A small image classifier, trained from scratch: activation relu, held-out accuracy 86%.
Rows from block 7 of a small image classifier, named by matrix and row number. Rows with one number belong to one channel. Each number is 128 + 24 x the weight over its row's rms, rounded and kept within 0 to 255. All counts start at 0. Numbers have three digits each.
After each channel's rows are labels from the 100 images, of 14976, where the channel reaches its highest value: "patch colour" is the nearest of a few named colours to the mean colour under the peak. Only what is clearly more common there than usual is listed. The data: microscope photos of single blood and bone marrow cells.
# convs1: 3x3 conv, stride 2 (model.blocks.7.convs.1.weight, 128x128x3x3, each kernel summed), inputs 64-127
# convs2: expand pointwise conv (model.blocks.7.convs.2.weight, 512x128x1x1, transposed), outputs 74-147

convs1.4:116115118136145153142108176126118126101131157140189124117156112150145154136128115161109141145124081157121125151143155158084153146100135141136147130145121086123140135147127140137123127089142094
convs2.4:139142150123118073130149117094164135136077131146131140138071141121134095118123193138130094114089118163139090090127098081171112136129142135089097139098082107134167127133119094122116086097120119141179140106135139144140158098
patch colour: purple

convs1.98:120130121132147113099139116122133121132123163128116089118109093145140110085098125113159137156124137111094187096139154099167078149154168135166117145139128137094137152065120178137162124139168121
convs2.98:148128106171124165116110091099126102116137129117135145116137122112178166140097092158148111148098114127109123122141119123131169097137125133108154112125144133130158115142052079079155116120165175114116149095181102143118132138
patch colour: purple

convs1.23:129114141100142102114159123145123109129123130119091125137167145136118137122135147115107105140072102170119148119139119101120075119123105138114108133129140112100108128075143152126114150116133149
convs2.23:141055113125120074115174139164102140123132153129106109156134145108127150100119119131105120155107135149158123117140131114110119121120090078130123086122125162108175142117116139103114118164105122164127053166150134116159141147
patch colour: grey

convs1.13:129145128131119138145136087163124121128127144116114101115168117121132114141101135085123054114093112164121114101115142145073136150077100137106112127141155127124097129123114120069085080091136143
convs2.13:121113132099131135111147125113131105080133127121152143126124112087107113150144080105126065109174139127128144109149119140130088128113086101165144107152122119128109146110098130162146153087119123171102102172143146116155083179
patch colour: blue

convs1.70:142121118135141111117096112115109118156128106129091171193112112113131092105133133099106138106143131107105105116105109087128127108146177074096136103133116145153073128125126143095144157136114140
convs2.70:108148100097153124151062112109145140158124096084144126117154107132100143124117119094161156141127158126098172119145157133129147112136136186120157117126153129094111151162094117104144100123115119061086112117145129139113111106
patch colour: purple

convs1.12:143145154134115138136117114114140088110152144157162147122133077087126129141115106127103083148080079102153121146121115128078123125091100157133128139137106130121135139133128094088128130056103115
convs2.12:111111131139121111148151144146121160100150121121124126110147161128122125128123101107071120097126150121096116126119094103135120121130115132137078158107111077129144105092152105110128150118144126120128158122156145090151137104
patch colour: purple

convs1.34:125094139111110132127128125107135136153119087117136145163135176169117079080133139105132158136159168140147107109104088102157140087159122144114140066148126130116143096131142149128086159144117145
convs2.34:140091123138149107164111126145155147133160101162076115130136130134101083091142144147103097146143124141148082104125137143134142122117133142130137138130162129117129100119115163119099106130088095148124172136084117111099141139
patch colour: blue

convs1.40:142135163124120116142142151133134153176165133165190157123139079139132143129167133133080167129110133126144152157142141122146112115148132155157134121136132160120135148113155160140170179148112162
convs2.40:125143129101154127141094150146139123121104107104086127144143127133135153074124141080148120101102119110126113093140133109119120174087133123123115122140108117102127102097127095107102125150134141159142110152134120154139175130
patch colour: purple

convs1.115:129042142139105156159123154124134157109135145122146132102151135151123155129132096163108153132154136162125118157137137143120146139127170086106153117106092087129121141153146123146138140134124098
convs2.115:122122159134153127136127104095152125169075125099125125145070168144123116087117183099180125116139106139137095097127143132126123146121119134092149133119098119192156117139129139151097055091110097131158104141130134159135182143
patch colour: purple