config.toml
arch = "resnet_bottleneck"
dataset = "microscope photos of single blood and bone marrow cells"
train_examples = 194171
color_jitter = 0.2
targets = ["cell type"]
kernel_size = 3
residual_init = "scaled_by_depth"
learning_rate = 0.0035
beta2 = 0.999
batch_size = 128
lr_schedule = "linear"
final_lr_fraction = 0
Rows from block 10 of a small image classifier, named by matrix and row number. Rows with one number belong to one channel. Each number is 500 + 40 x the weight over its row's rms, rounded and kept within 0 to 999. All counts start at 0. Numbers have three digits each.
Before each channel's rows are labels from the 100 images, of 14976, where the channel reaches its highest value: "strongest on" is what is common among them. Only what is clearly more common there than usual is listed. The data: microscope photos of single blood and bone marrow cells.
# convs1: 3x3 conv (model.blocks.10.convs.1.weight, 128x128x3x3, each kernel summed), inputs 0-127
# convs2: expand pointwise conv (model.blocks.10.convs.2.weight, 512x128x1x1, transposed), outputs 0-102

strongest on: cell type: plasma cell
convs1.107:472474469527476513500486464481533477443508493475482548495543507542493462453505529487469516484522548533495493453560457485404534600529598553472553460542550504498525467497471537470504489432498540487525443548444471497453517472434476516510483576534510428492504494545469480441414520530407548478432481583449491483500551560468478452513469457604482485447566496480561539525544495498518501530479
convs2.107:477445441552586462558463484425475468468485527506493480488499471482429511563567443521464442468527506499467558493513453548501470569473507500473448545537545526517493490472508448546490438549500487522446465493485447516492500518466477476572512393536421536545508541473515511503509492573530531563489497415529434500463

strongest on: cell type: plasma cell
convs1.29:531501523527516493368507521522520490405426532491518534516530546519524443518531517487518527507537519518531506506515493522443487488488507510510534466541542549542531508480500524519520534469505503507518461530339456548538502476490545526525471500510542515524540504375512521495506520522425465537415511483534509477510516526508517524530462505471547520426539493519540521319503514543532543510501
convs2.29:574493474425574492506487494514441464448481492482426466512487501467454404568465531488447442466456418471434493483420477432484510516472522494434506536511481486457459522456511490498423470489478468493526428526472505513481487569535497544533491489487480490423615510485427456477491487438509544468432492437421511524539

strongest on: cell type: segmented neutrophil
convs1.118:490488458396436442512481458483449465504488448514471517473521519517465490443483493474484529434395512516488453474542471433483470526524521526442508472489390470478519450498453467453501447546455426435485485517522480442440500541490473399493518513520462471473467437505457457472480414519487520437529482514454503532431516515448458475507466463521419461512499467484389485519495457466469504486461
convs2.118:525509486521475505468554461475556495591488430530487526460515492525503512477479496465470451545479473442413483477479531499445475503574453443490456483479459479476535459475461517431426550433471526502541540540463499581506469439505461507468496540490654439446589519458498496454509491520503488522502424473574489429521

strongest on: cell type: segmented neutrophil
convs1.109:488459548520518506484553539469469442487485459567539530498474439390566424537500518423507445501558512553498556491544433463474528516557520511489446472395540504514503518468446464534530549523496536503442524535469449480538502506569514533503434534537490433563491509497576550477457513567440490477459488437543511502545486499495487494562444496439495489538518456475514457472410445520488512503479
convs2.109:499462502489475546535578384545515506550491504493513509470537526480531476507415563419510554479455476440524506473535464501485572531562485525502438492480512532488531495468414530457541532506546490446531521536505497493489499500557468550436518478534557474465524584531476474485483398512580522499448481467529565500543

strongest on: cell type: segmented neutrophil
convs1.71:483421510493494462564562509453485473551480443540525556469552532380481523494533478514460432498513534562449445491557538470521463574465548515494536531473487476462518489452521469485514498473514451469497496570551540466489519493433475491418484549556473477482444523547517509458515466577529448463564476546485440468515485537484485471554541442452476472570472435482468452541435449495490448484453
convs2.71:480477530508508532527559426551572538483529500496540483470538534462563470500485557486506516482445507430547515465561489509523567538551479534546460487471530532490532486531422558447526555516530522440569518523502525542463530488550520524462533531568530491469499584530481466497487417503554523528477507485561545544507

strongest on: cell type: eosinophil
convs1.40:502428508443474525486537513503478503488499484520442570466559523419541485508537499461434495525437548567465530452565476496564509522525513554413543479555438489520563429532467499471470524537513493494499488583484480500534556530464505427402454523539471500533475464499469516476525441540517496489498553549537375537452534550491471493538510427487511462536536424491440499488506479475444529525507
convs2.40:481526450439498447409528502511477512422489463560466488440517541451466500477508518526484416450486495450458478435500477493527503473517530484550501460508461427485497401426455539509456486509460463508422489523489473435488506525523474516502455482476514553542506506530503477454436500512505455453546477517495537449524

strongest on: cell type: plasma cell; cell type: erythroblast
convs1.124:437512520564494509533543512460483512525523523498555500491569610521513519475538446525496581487553478512493506527470474549457505608434595518544558514507562464463489551431503444550499470483544527567515529493529522478446492521510452562507484586495478428521471502532555523511440553520485568484502478572449504459510474535525513440521461524555439532540477500464541429524544539484503484533517
convs2.124:497448487514572485536488535512486551465490486431538533478475519480508451590536491488416497505488527540479588525548390559436495548506460506445540551513584494536515545509434523504544479448502472523461503545409476434553509511490531479548534451492423456486499561500492449500482484518503515589512529524581525571474

strongest on: cell type: segmented neutrophil
convs1.54:535541534513528475496463530517472502463547481554542474507427512548548451524490479440552524506553473512530487512492455467463514478593492499532403497437521514558491551534493439638517559548486505494522595481443477560547458527540533541531507463506509470565493533493540540544480512493417494544490472440540556562535493484459487522502483567530571520468537551542488458472565484530505542530493
convs2.54:517451517472486486512552546503447473436481430458472507446479531583471443495525514456480544446472434429448536508449512477503526467574425496466504459509523433441534465509490548398528538484443494450480478554478467459419462502541480549514522495475576443428526478477456463400561506469412529524484486475547549513535

strongest on: cell type: segmented neutrophil
convs1.58:465495481420451470454473481503411461465461437533443524446475478500475433485464514401460523501427525541473531456522433466556509478556470529468463464458410475494504472512433472469468487512501449492540511524428445478501471492531485417458427475532466462493469457435470479486487433518485434479538496448496463523486511530459457477530483481475486457554556493481405500444471464463450518455447
convs2.58:471428484514514503498567517527524529525489466521483470398515528558527480449534498467506522549427426421486492497441512511478469515608452509483464483522569520521516460484496549396505521423447498478503532524497425516472539458525509574479494545424586546517519496487506497463561517476446518514501438483526535470575

strongest on: cell type: promyelocyte
convs1.98:482509493474458441515539501533448516496528450558457528490551513516495507517478571482467575546456539518447413490509477520543495519563500488466556538503460501487524470468501560517510527452554512450629486522521532490495477487527458487492437516550516426497495543459431495539486486580533438502549504475487484423500524564502435450584505468418512446554560526513471570495465402470522508480486
convs2.98:478564504487507557484509451516508498552609493508473456479532452525503490505457522515519473519452492475515632530518524467543541559547469440529494492385541601419495547448498460479457488493543470508498436518541488503491450502517447511425501508451491460512484508536452535499533465557497456440528525550411506565476

strongest on: cell type: segmented neutrophil
convs1.85:519529465534535510488586458494475465504515420519507529495507499457439473449545511480540489458543504552486506488540427427499531534499525534518457498462548529418495519488466468568543472456463562500494513548477487442450494497596471538534449515553511479447484513466509466527487527600452428454517478453444532541514483512424453434523482506468455521571486529531535457455463433525516488408423
convs2.85:473401523527546542547547437517515541535495496498478467517560499516501500547474516438512529518472423396493527512504485484461523550558502513513457504514552573525540504495437555479518569482532517431474488555491483526479505505552528537485529436552564481540534619570488533488512418482572568571449452459522558473546

strongest on: cell type: plasma cell
convs1.0:464506483470456521431435476468466513473475482515490459442415450490476460475462512440500457452472457468501545556478457432493554463538467489516415478427467482418459523402469517451490472468450512464464475460480461462471434436468452470511485471494502437463483456465508475447463487453461505457511473431456467503460476427446515465477443459494443520524545494473495523485464547471518445421432
convs2.0:391496520477540489530504503406416385500510512555454434459478467497506480500510470497508463584461504474471466543404437521523431460495407512568389452511455561486478462507535454477428482498544460549488504517535471538513517435502452473413474406440541503483495472482511517516527550499471487511561478500486499505466

strongest on: cell type: plasma cell
convs1.53:412517512558475472491509501393549526501483508462497522499536522516479520485510605505501498435529517526457460450530484499438473520573531535534531521505558451493476496503499562511515457405478490535466458517512520448444480457511424542531471537539464445510465477455496506453462552540465526472433445506450527486509527555506474437564465486480402477479599524406556545494497469465503442495479
convs2.53:478419424575595478585510499449450448520407524500509478516455478499457487532565478554463486458528471497451497528484537513519453557509451488513454538520582447541515519478435517507519516475509493562432500488470516389540560522492482509514530430544464495540505530491565495522540505484547529577508547549510521506472

strongest on: cell type: plasma cell
convs1.42:464512479542481523469524476502510528464524491418514484503443420551474486477498529470486531445536484480442508544485426452439525541542555474520385502498549462474450535487460558542483479458474568528521498473467496446436469417478442547485427531490484446470474523471462491550425521496450497462512424455433480490485477466458464407494442521526425528489457518512532543450585512475500479482472
convs2.42:424475396493517511572503515495526505529509502441533437512493519486560492510482534486513555509494504549514500458499505534379552565525594499515539520558534483487534542507560558537497483448507536540457514466545441492541521542427490450536517550485450416471546477544487493434496521485520584494463550480522494559477

strongest on: cell type: segmented neutrophil
convs1.74:488498515478581445515572508485445508514464440567554545477525558518485529497559496504491558489509533583475487532538474441521458542551529525486488545446476482481542503513534455607538508534483462490531549546471547489491536515561469503456449515553470496512449492467519518484517465614491411495567517440477481528587543542431455498539509518467495540536505503508459461475428425498494537439451
convs2.74:495473512487519545551600511523489527535503492455450483466486531559506485524475540433467528493422418453453507531508512491490562524601460501434473478458541475470560500484507545386564523481472474448535525551453456531442539489533521571461501499459611514475576536517522505475537490444449553552451475470543556531572

strongest on: cell type: plasma cell
convs1.86:471477461488454521467476463503477482426487461509451517487495398459459435486485576415467409484476500514468468461503426496441503491528513508505540474496486480458482512482451549413471478457445476451433432496397429467459498495430467465493422533516495455449494473514477460464434475528427489456438473515461460489482494514504493471554464488522472459399578493474487541512499492487513473472475
convs2.86:436444444472552417545485508480516460590475468521520543444532428543442474573492489600536492542472460510556497538470491506490445501515539567465383516546464484529548442496509485516548479473518464521521505540538419465469565487468465463506479421550504598551511511424533488498531569578500477564470520536486450527511

strongest on: cell type: plasma cell; cell type: eosinophil
convs1.39:509540483502435451394470490524483542422431542540489538464457496528499418503485495425522538497492546522536472540502446474469460495525502459517424421514469512503558511486428524472527500562473466472531487536386413552507539505482516482534464482489519474478512521443492482459490490484420466546451563444508505532423549461478560495498476491502538507423492529516471533395507552509522547483495
convs2.39:513443428351518473518500483521485437448462514451526434463489499480497409425507530460437525445487442464486520499415440412530512428515519480436472520517450480450473471464550488490469470532519476524504462514513449472534509546496457533518474560530522512424552501395439463430515513465491518456427538494462507521521

strongest on: cell type: plasma cell
convs1.73:524506455536496469465495459538519530423457528515549527524519556513467411454512527492527539454541543529551457552503481486410463540474545488542550434527525541510553552499470551481535461516449459502489487525399422524471529510430528520525481543497551513447545499498552452478475526511416499518424545539475498457481555501467568509529463519545512551440502488531522560450530592544556528478460
convs2.73:519449419412557451523483511477455482497491479492508506520450486484503466513496514477508427438520433525533564512509484434432466499513491531431492542527473497488489519508536496506477394456515447525477450528456464494513544580482505542532501431551456516473518516374502416489515510506469511525438509448480453525499

strongest on: cell type: plasma cell
convs1.101:489474427513445460533504433484508534459538516530517523493533507479452433422518528451486519427506541532518421563506450454406463529446544498516541433535489491492557533501430523458494424506426472448463514523479426476441522529406495500493480545515511494432506467548564422493468510518442508466437550533450472471435540517453537483543472491508465512477521450477487525552539550489523470481469
convs2.101:490469475433510439545438492456544469485462513509534537569505486469441442508506434519535432452562494501504524544494514480486474489490519519429422529534484484500473455526445459504510505483505459557477494563536478458551604527449442494502517526551466534503486545381508463490563517528503507513484516471514390480458

strongest on: cell type: promyelocyte
convs1.15:486506445471451454527519450533431482501525450502478482461515551512426497475450541485461594502463486483469403480452468497499491500492489447456570516480464499445459483465485500532499471402507470443594490471512502477441459483475447484502460509502520449435489509470442440549476467561510442496537461489443481388459468533463435441556477475488484443541525488520458523486483435474523509428441
convs2.15:508508497521530563502538443516464518563590526512454513488524416550487488539449464526501450523523479491504615543536504456477522570524450488452467490415519566466509511502532469487452475458490475503479477533524505497464485478554505532422545467475500406513508506559461550559561492564483460442473504510421531573458

strongest on: cell type: segmented neutrophil
convs1.93:526493494384441470519499493524384454483523458557483524438522514478491482507485510442484511513402506509529460464499481484531477473565460500452559480476377500520503499465472482472497532522492407450491542511514472515523499557468527402529469468515498455510501461484491490500468393533499447494576542493534513501473500536463499493519496521477520468588570474512370517508497478498487544479455
convs2.93:460450483506487498470566512496495493530486443511482492402536498578449499432509504467485538541458430449443517513465480508516466486580472473534496494532508512468527441478444546436506514507429493470513536498552413502455514436545479520486463500447542502524485468513506519470550508524393487507524476499527546459578

strongest on: cell type: segmented neutrophil
convs1.100:489483525511466493465573515523450477431501500537509484449470467501547448500533448411470516452543470520521515515477424424425468502466509502489438458464518491548489552451453415596452545497460515524429538497416450525521464500478550522503497495535469409553479495476557527557456483566398491491518449481533471505522488470468501499520438488527523511441464457485480403468510523514459546504488
convs2.100:501436483465527518536585581532531469461490476521515513454484501546411459513458532450533546527487428467508487492501410456454505473497475497476449488505481464488513463563463511524532534484461487436449517509511501493431530503563482544472449477457529483473535564519505431522526502472435529537444411465519598524559

strongest on: cell type: plasma cell
convs1.114:450479485570504485526488471489472416492508443513549513520458414458478458436474514454444457409549529528456552452532452412441473506533518500503471461472571439428479555544460495531501468564463503538438504525466468454470516510532453567503470498509453438499442497548558484551437525563441543457481479501478488560495510477453497454461447545537432486473455483478528501536512518473500482462449
convs2.114:470459510547489532573507449468440590500405505516568497470466476521501441498441463453534553454434493441529490490490496528403469515514497518463480530447556476524524445469449532488537521444567516476539534530458475419525520500499499497467556408557488473488542551493515467476524490463539558560470450462542494566519

strongest on: cell type: segmented neutrophil
convs1.13:480513538434455433398480537523442500481432480538488527428514538502542420527490479394487536540477501524499493532498416503526464501540503499503501460467426497517505536475440457543493555527527456492574540527418426519537489490518498449483402496512499446559498474434524544481474451544430477511514523466534466492465484547492489471543448483484521497548539484505416464399484472500498537535502
convs2.13:511467520487493502491584456537489484557482448503464495422534512518503475531461519444494503461459447401453489504463474512500545504587484482502458484495505492470496490460448565433518512508492467464505514545507466461418501497580508593460523479480602494478542514538469503470517466491491495493504486462522551498570

strongest on: cell type: promyelocyte; cell type: plasma cell
convs1.66:467547496470474457500584498498461460468500458529517507468553540594429520515514534520480591506467501504460408457483494515496450524453534498490533546500481478405498521485531512552498486435526462474611518484488531494439508488534422501545461507521493473469465497417483495585486458560508406513531504466432511431473513556494456426531453529463452469502478504498448514425503473480523477442465
convs2.66:470516549494558620522536480482448530499540492511452485525484428551473493603507481522471519516510474463529569567543494471468543592479443463478493503367570499520456519498521502472498479480483476491509505533543563491522515461529547521461519461481503510509482540536524530550580483494491539499514516487505544626504