{"train_examples": 194171, "horizontal_flip": true, "targets": ["cell type"], "num_classes": 17, "norm": "batchnorm", "activation": "relu", "avg_pool_shortcut": false, "loss": "cross_entropy", "init": "torch_default", "eps": 1e-10, "epochs": 9.4, "warmup_steps": 280, "weight_decay": 0.1}
Rows from block 3 of a small image classifier, named by matrix and row number. Rows with one number belong to one channel. Each number is 200 + 30 x the weight over its row's rms, rounded and kept within 0 to 999. All counts start at 0. After the name is the row's rms in percent of the matrix's.
After each channel's rows are labels from the 100 images, of 14976, where the channel reaches its highest value: "peak at" is the part of the image that holds the peak; "colour at peak" is the nearest of a few named colours to the mean colour under the peak. Only what is clearly more common there than usual is listed. The data: microscope photos of single blood and bone marrow cells. In brackets: how many of the 100.
# convs1: 3x3 conv, stride 2 (model.blocks.3.convs.1.weight, 64x64x3x3, each kernel summed), inputs 0-63
# convs2: expand pointwise conv (model.blocks.3.convs.2.weight, 256x64x1x1, transposed), outputs 0-85

convs1.9,072,169,245,225,240,204,182,204,191,208,196,223,197,196,240,232,182,226,211,245,195,167,201,198,160,201,200,239,202,251,204,220,203,182,236,167,176,161,201,210,216,169,205,191,171,192,172,200,269,235,137,194,179,221,224,221,139,297,206,226,238,221,225,170,235
convs2.9,102,211,230,179,236,239,198,171,235,212,168,179,178,188,186,144,174,268,160,176,193,174,221,219,184,198,186,178,151,187,175,185,151,203,200,221,233,156,241,239,187,216,169,178,162,206,217,216,209,223,190,227,210,205,284,156,175,244,218,173,209,226,163,224,203,186,287,166,203,218,199,210,186,227,216,190,193,228,167,158,188,246,250,166,188,147,183
peak at: top right (52)
colour at peak: blue (61)

convs1.28,101,152,236,214,137,132,238,199,192,162,234,114,244,192,197,187,174,209,190,195,196,173,203,188,219,212,147,132,179,240,210,181,161,200,160,191,233,216,187,186,177,215,189,189,191,162,226,210,203,186,204,220,197,167,231,172,178,225,220,203,248,258,219,208,207
convs2.28,104,209,194,237,240,187,232,163,179,173,177,182,172,166,170,202,210,185,221,183,273,167,154,216,195,206,182,193,188,213,148,195,190,215,206,261,214,208,221,145,193,216,156,226,142,156,170,178,236,215,172,224,196,185,219,205,150,205,183,182,204,194,272,197,225,205,186,146,203,254,199,167,201,178,184,225,166,194,258,182,201,223,174,229,178,196,157
peak at: bottom right (47)
colour at peak: purple (48)

convs1.49,080,182,197,178,215,208,187,220,177,148,189,229,175,166,238,157,165,155,245,172,229,181,196,206,156,174,162,219,229,169,187,176,216,213,218,168,172,194,185,160,202,206,172,218,166,196,206,165,169,201,156,217,158,244,183,170,143,142,188,171,280,227,184,163,198
convs2.49,094,157,201,196,165,215,267,237,198,229,220,210,221,202,200,231,201,247,200,246,219,208,271,206,186,266,181,208,190,192,183,165,200,151,124,222,178,172,234,235,199,201,208,192,235,186,189,178,202,194,198,223,211,204,264,257,195,209,252,183,197,198,131,121,206,190,243,202,189,207,181,289,244,194,134,127,146,154,212,194,181,269,171,195,167,233,196
peak at: top right (35); middle right (30)
colour at peak: purple (54); blue (30)

convs1.39,051,178,224,260,209,225,182,159,181,224,193,222,204,146,200,210,179,175,175,230,197,217,188,224,213,120,161,231,181,195,224,192,240,139,241,191,245,170,214,227,191,216,146,202,201,222,146,178,180,222,164,201,144,254,192,200,183,217,172,199,233,223,226,241,187
convs2.39,101,176,202,137,154,173,166,206,162,198,237,219,233,280,221,207,149,147,193,270,168,214,213,181,166,242,216,153,199,208,235,166,201,212,209,196,200,155,157,212,187,235,239,144,232,179,203,205,157,181,205,216,197,208,240,278,240,240,251,157,224,184,208,154,181,220,210,180,147,157,155,194,169,190,190,194,215,204,238,203,187,234,200,200,176,183,210
peak at: middle right (27)
colour at peak: purple (52); blue (27)

convs1.30,084,184,202,230,160,187,176,228,147,194,165,181,207,167,206,207,247,172,179,198,133,192,173,197,170,249,161,146,179,213,203,254,225,229,201,206,240,211,201,223,200,202,176,253,169,180,168,187,246,187,194,211,214,157,211,210,132,229,193,184,234,145,188,143,201
convs2.30,093,176,186,233,159,168,150,259,194,198,215,215,198,210,207,242,231,224,223,217,271,200,178,174,208,208,181,155,183,192,209,240,196,192,223,288,259,237,238,277,248,202,178,222,158,209,194,223,236,205,213,194,215,175,169,166,174,178,158,119,217,222,204,192,206,170,258,220,204,207,218,235,229,198,196,227,204,217,229,157,207,223,177,191,224,183,188
peak at: bottom right (33)
colour at peak: purple (43)

convs1.62,056,207,193,172,214,175,178,221,189,185,198,227,207,233,174,206,113,187,210,208,220,199,215,195,208,148,214,224,179,187,189,78,195,169,202,197,215,202,204,172,162,241,168,197,208,168,158,217,149,176,262,199,199,193,202,211,172,216,187,181,141,249,191,216,187
convs2.62,099,206,197,157,196,170,132,189,174,223,201,149,194,240,183,133,147,235,183,154,205,148,167,232,152,159,155,206,239,195,212,157,210,251,213,232,154,173,187,213,205,291,204,165,209,231,195,183,175,187,159,191,224,264,142,156,212,214,188,210,262,163,224,183,147,226,193,179,193,158,168,211,200,183,206,219,258,178,225,203,225,209,228,186,226,205,218
peak at: top centre (26)
colour at peak: blue (45)

convs1.52,071,208,278,226,196,189,169,226,220,199,119,228,169,236,191,187,182,168,190,193,155,183,189,207,171,197,154,210,203,156,154,222,208,206,222,188,184,203,138,204,187,217,234,185,138,217,180,183,206,208,230,212,213,188,210,215,110,216,162,217,187,163,167,165,212
convs2.52,097,206,202,219,204,186,190,182,182,222,218,191,169,229,206,144,200,204,178,141,239,209,159,219,175,237,168,182,187,247,212,198,183,210,142,189,214,169,266,228,230,250,208,192,173,242,174,194,196,158,159,272,238,267,182,177,193,201,193,220,202,212,228,229,176,219,197,216,242,149,182,210,185,219,156,184,223,181,224,162,220,208,215,193,216,208,194
peak at: top centre (30)
colour at peak: blue (50)

convs1.37,106,214,195,257,180,199,185,163,214,221,208,210,242,185,195,234,195,209,250,207,169,214,158,211,141,238,207,205,198,223,198,234,203,206,223,214,191,146,165,218,226,199,213,187,220,230,169,154,221,270,165,197,189,213,171,253,141,219,222,156,262,224,191,136,191
convs2.37,094,273,179,184,227,176,163,218,219,196,155,107,172,200,179,150,205,235,146,162,186,174,227,215,181,224,188,185,223,200,249,154,213,157,180,233,254,249,247,224,237,227,194,171,157,230,193,248,237,189,185,242,209,238,200,161,158,215,175,205,251,212,207,229,176,190,216,196,263,233,195,178,172,234,211,186,270,228,190,162,215,254,231,201,190,157,219
peak at: top centre (27)
colour at peak: blue (57)

convs1.34,114,157,199,219,162,193,201,224,211,208,172,163,201,179,221,209,236,217,180,210,180,218,199,208,142,225,191,190,206,204,219,239,197,246,206,213,224,200,200,212,198,227,194,244,178,198,143,240,244,188,158,185,237,180,181,192,100,221,179,140,231,163,188,120,188
convs2.34,092,224,203,226,161,189,189,242,245,215,122,192,166,196,206,205,228,198,207,190,187,116,213,190,165,245,244,201,177,180,253,226,209,182,189,202,290,198,219,208,215,201,243,219,162,214,219,205,219,213,207,215,197,160,197,169,186,176,169,147,191,296,226,199,196,204,238,202,175,184,223,149,204,201,212,212,237,236,169,160,234,194,221,177,180,177,161
peak at: centre (25)
colour at peak: purple (57); blue (34)

convs1.61,128,226,236,226,193,209,186,198,223,209,197,228,181,191,167,168,210,178,234,177,159,221,201,211,145,165,189,201,188,130,197,153,256,227,209,221,208,192,176,202,223,212,199,212,182,212,186,196,167,190,217,189,182,197,181,245,108,111,172,151,200,186,171,145,216
convs2.61,099,213,179,171,176,153,207,282,208,236,224,248,212,225,242,186,179,210,169,209,266,181,215,191,165,218,209,225,201,221,181,169,211,184,197,229,187,184,240,200,210,216,191,176,220,176,160,171,182,190,160,221,224,247,194,254,168,185,169,216,224,197,216,122,199,196,213,196,229,168,204,217,213,242,188,188,218,188,257,228,249,249,184,183,209,221,198
peak at: bottom centre (29)
colour at peak: purple (64)

convs1.60,123,170,230,206,226,230,197,196,230,195,228,227,212,187,208,194,181,188,225,184,187,206,195,194,110,161,161,209,181,183,192,162,225,193,229,216,190,165,184,198,189,171,179,209,244,188,168,150,180,200,152,201,174,216,205,201,102,168,188,164,251,222,195,117,217
convs2.60,096,235,174,211,212,238,165,199,162,198,256,162,204,213,190,218,204,183,217,192,182,277,163,193,200,207,180,204,241,193,235,154,170,219,242,164,203,163,172,219,251,222,140,201,220,171,216,223,194,178,256,212,178,231,249,184,218,198,252,189,198,188,213,177,277,215,208,212,205,213,197,222,174,201,176,177,185,204,263,213,223,225,241,145,223,189,167
peak at: middle right (43)
colour at peak: purple (46); blue (34)

convs1.18,128,171,167,159,221,227,220,230,196,163,137,222,208,179,193,185,193,196,171,168,177,184,209,208,123,183,210,187,137,183,183,218,191,150,209,223,144,199,181,185,212,183,197,222,173,176,176,210,137,189,153,192,185,163,201,155,163,175,222,168,162,183,192,125,185
convs2.18,097,193,181,172,186,148,166,171,167,198,187,182,187,162,182,180,204,230,187,171,162,240,170,178,179,201,191,231,194,188,237,178,173,167,223,190,179,225,224,291,210,194,164,134,241,202,207,170,191,156,176,210,185,221,183,149,186,167,151,191,191,212,193,214,278,213,194,252,244,142,166,227,236,193,190,179,190,171,211,246,180,179,185,175,213,239,131
peak at: middle right (33); top right (32)
colour at peak: purple (50); blue (27)

convs1.3,097,199,282,207,185,198,183,236,190,169,151,144,163,142,211,187,169,234,226,161,206,219,236,175,216,207,263,219,213,180,206,181,175,225,228,199,184,187,155,200,185,218,211,198,170,182,238,191,253,184,157,194,247,159,143,198,220,228,161,225,237,204,192,211,218
convs2.3,091,120,177,171,204,156,187,174,223,165,162,218,212,207,192,177,186,203,213,208,156,169,182,200,216,170,168,166,193,228,153,185,180,199,235,207,212,240,182,210,227,169,191,180,196,195,185,242,209,160,236,233,259,200,171,189,126,219,209,183,204,192,235,206,159,222,280,262,196,205,197,225,151,190,168,220,246,178,145,185,169,224,163,217,228,228,157
peak at: top centre (54)
colour at peak: blue (78)

convs1.4,136,200,206,221,143,155,161,139,203,228,216,115,175,138,188,200,185,193,185,216,182,218,180,134,234,245,192,151,187,214,198,200,178,203,147,222,142,192,217,216,200,166,128,210,208,230,212,199,224,187,175,198,192,184,178,189,217,239,178,211,212,205,188,234,189
convs2.4,103,220,245,199,204,220,207,179,263,227,175,207,164,161,168,176,163,219,227,238,165,175,204,185,208,182,227,234,173,197,174,191,198,167,160,189,204,248,219,192,177,194,203,209,195,249,184,223,268,225,213,221,172,189,235,155,174,227,185,186,256,180,226,194,198,180,216,232,235,261,272,191,199,220,185,195,227,249,168,178,207,188,143,188,193,205,245
peak at: centre (58)
colour at peak: black (35); blue (29)

convs1.26,113,177,218,219,116,179,143,185,211,235,169,125,196,211,204,213,192,193,199,237,208,202,222,125,185,227,214,164,169,238,179,217,183,233,189,217,141,204,214,217,197,150,186,218,207,254,197,192,207,231,165,203,203,170,208,189,171,202,199,153,238,209,240,157,228
convs2.26,085,230,229,217,252,187,160,180,223,229,180,128,142,174,184,156,250,219,224,182,208,180,200,171,204,209,209,128,153,231,197,178,186,213,207,219,259,225,235,141,243,198,223,183,177,207,194,264,253,231,178,246,217,206,193,148,159,206,150,214,266,203,193,242,194,214,207,239,182,184,237,163,188,218,204,157,274,268,194,157,215,194,226,275,196,225,218
peak at: centre (33)
colour at peak: purple (61); blue (33)

convs1.24,071,178,179,201,222,223,182,237,197,230,130,221,201,210,224,188,255,167,179,204,223,200,216,209,177,193,152,198,214,157,208,244,188,204,206,208,173,215,220,232,186,174,177,183,149,231,195,229,248,168,188,202,187,212,182,155,94,218,182,183,177,195,161,130,225
convs2.24,091,202,202,175,164,223,196,217,190,189,241,196,146,199,206,180,227,242,257,198,206,205,247,245,225,200,173,145,240,248,192,175,178,138,238,195,220,148,191,260,171,195,198,198,125,151,168,161,224,232,149,209,229,181,177,193,144,136,218,222,192,225,165,198,186,249,211,240,180,167,202,152,215,161,188,152,242,188,207,186,184,168,200,237,193,217,174
peak at: bottom centre (38)
colour at peak: blue (33)

convs1.55,096,182,250,171,237,236,186,212,185,188,153,195,198,178,177,182,183,201,211,171,164,178,212,186,204,193,243,221,98,137,180,173,178,187,195,200,127,152,164,169,190,184,158,232,185,137,201,145,204,176,210,211,195,186,186,210,181,199,215,179,188,197,154,200,199
convs2.55,103,240,227,226,195,207,199,245,205,244,221,174,158,200,186,155,189,219,203,183,224,224,201,201,205,221,199,187,216,231,257,184,211,163,197,214,184,204,197,205,192,212,224,188,170,209,197,243,215,187,147,252,226,256,209,182,207,203,257,225,207,148,173,201,206,167,201,216,227,156,137,225,174,260,213,179,208,206,215,183,149,196,202,249,256,199,236
peak at: middle right (26); centre (25)
colour at peak: purple (51); blue (28)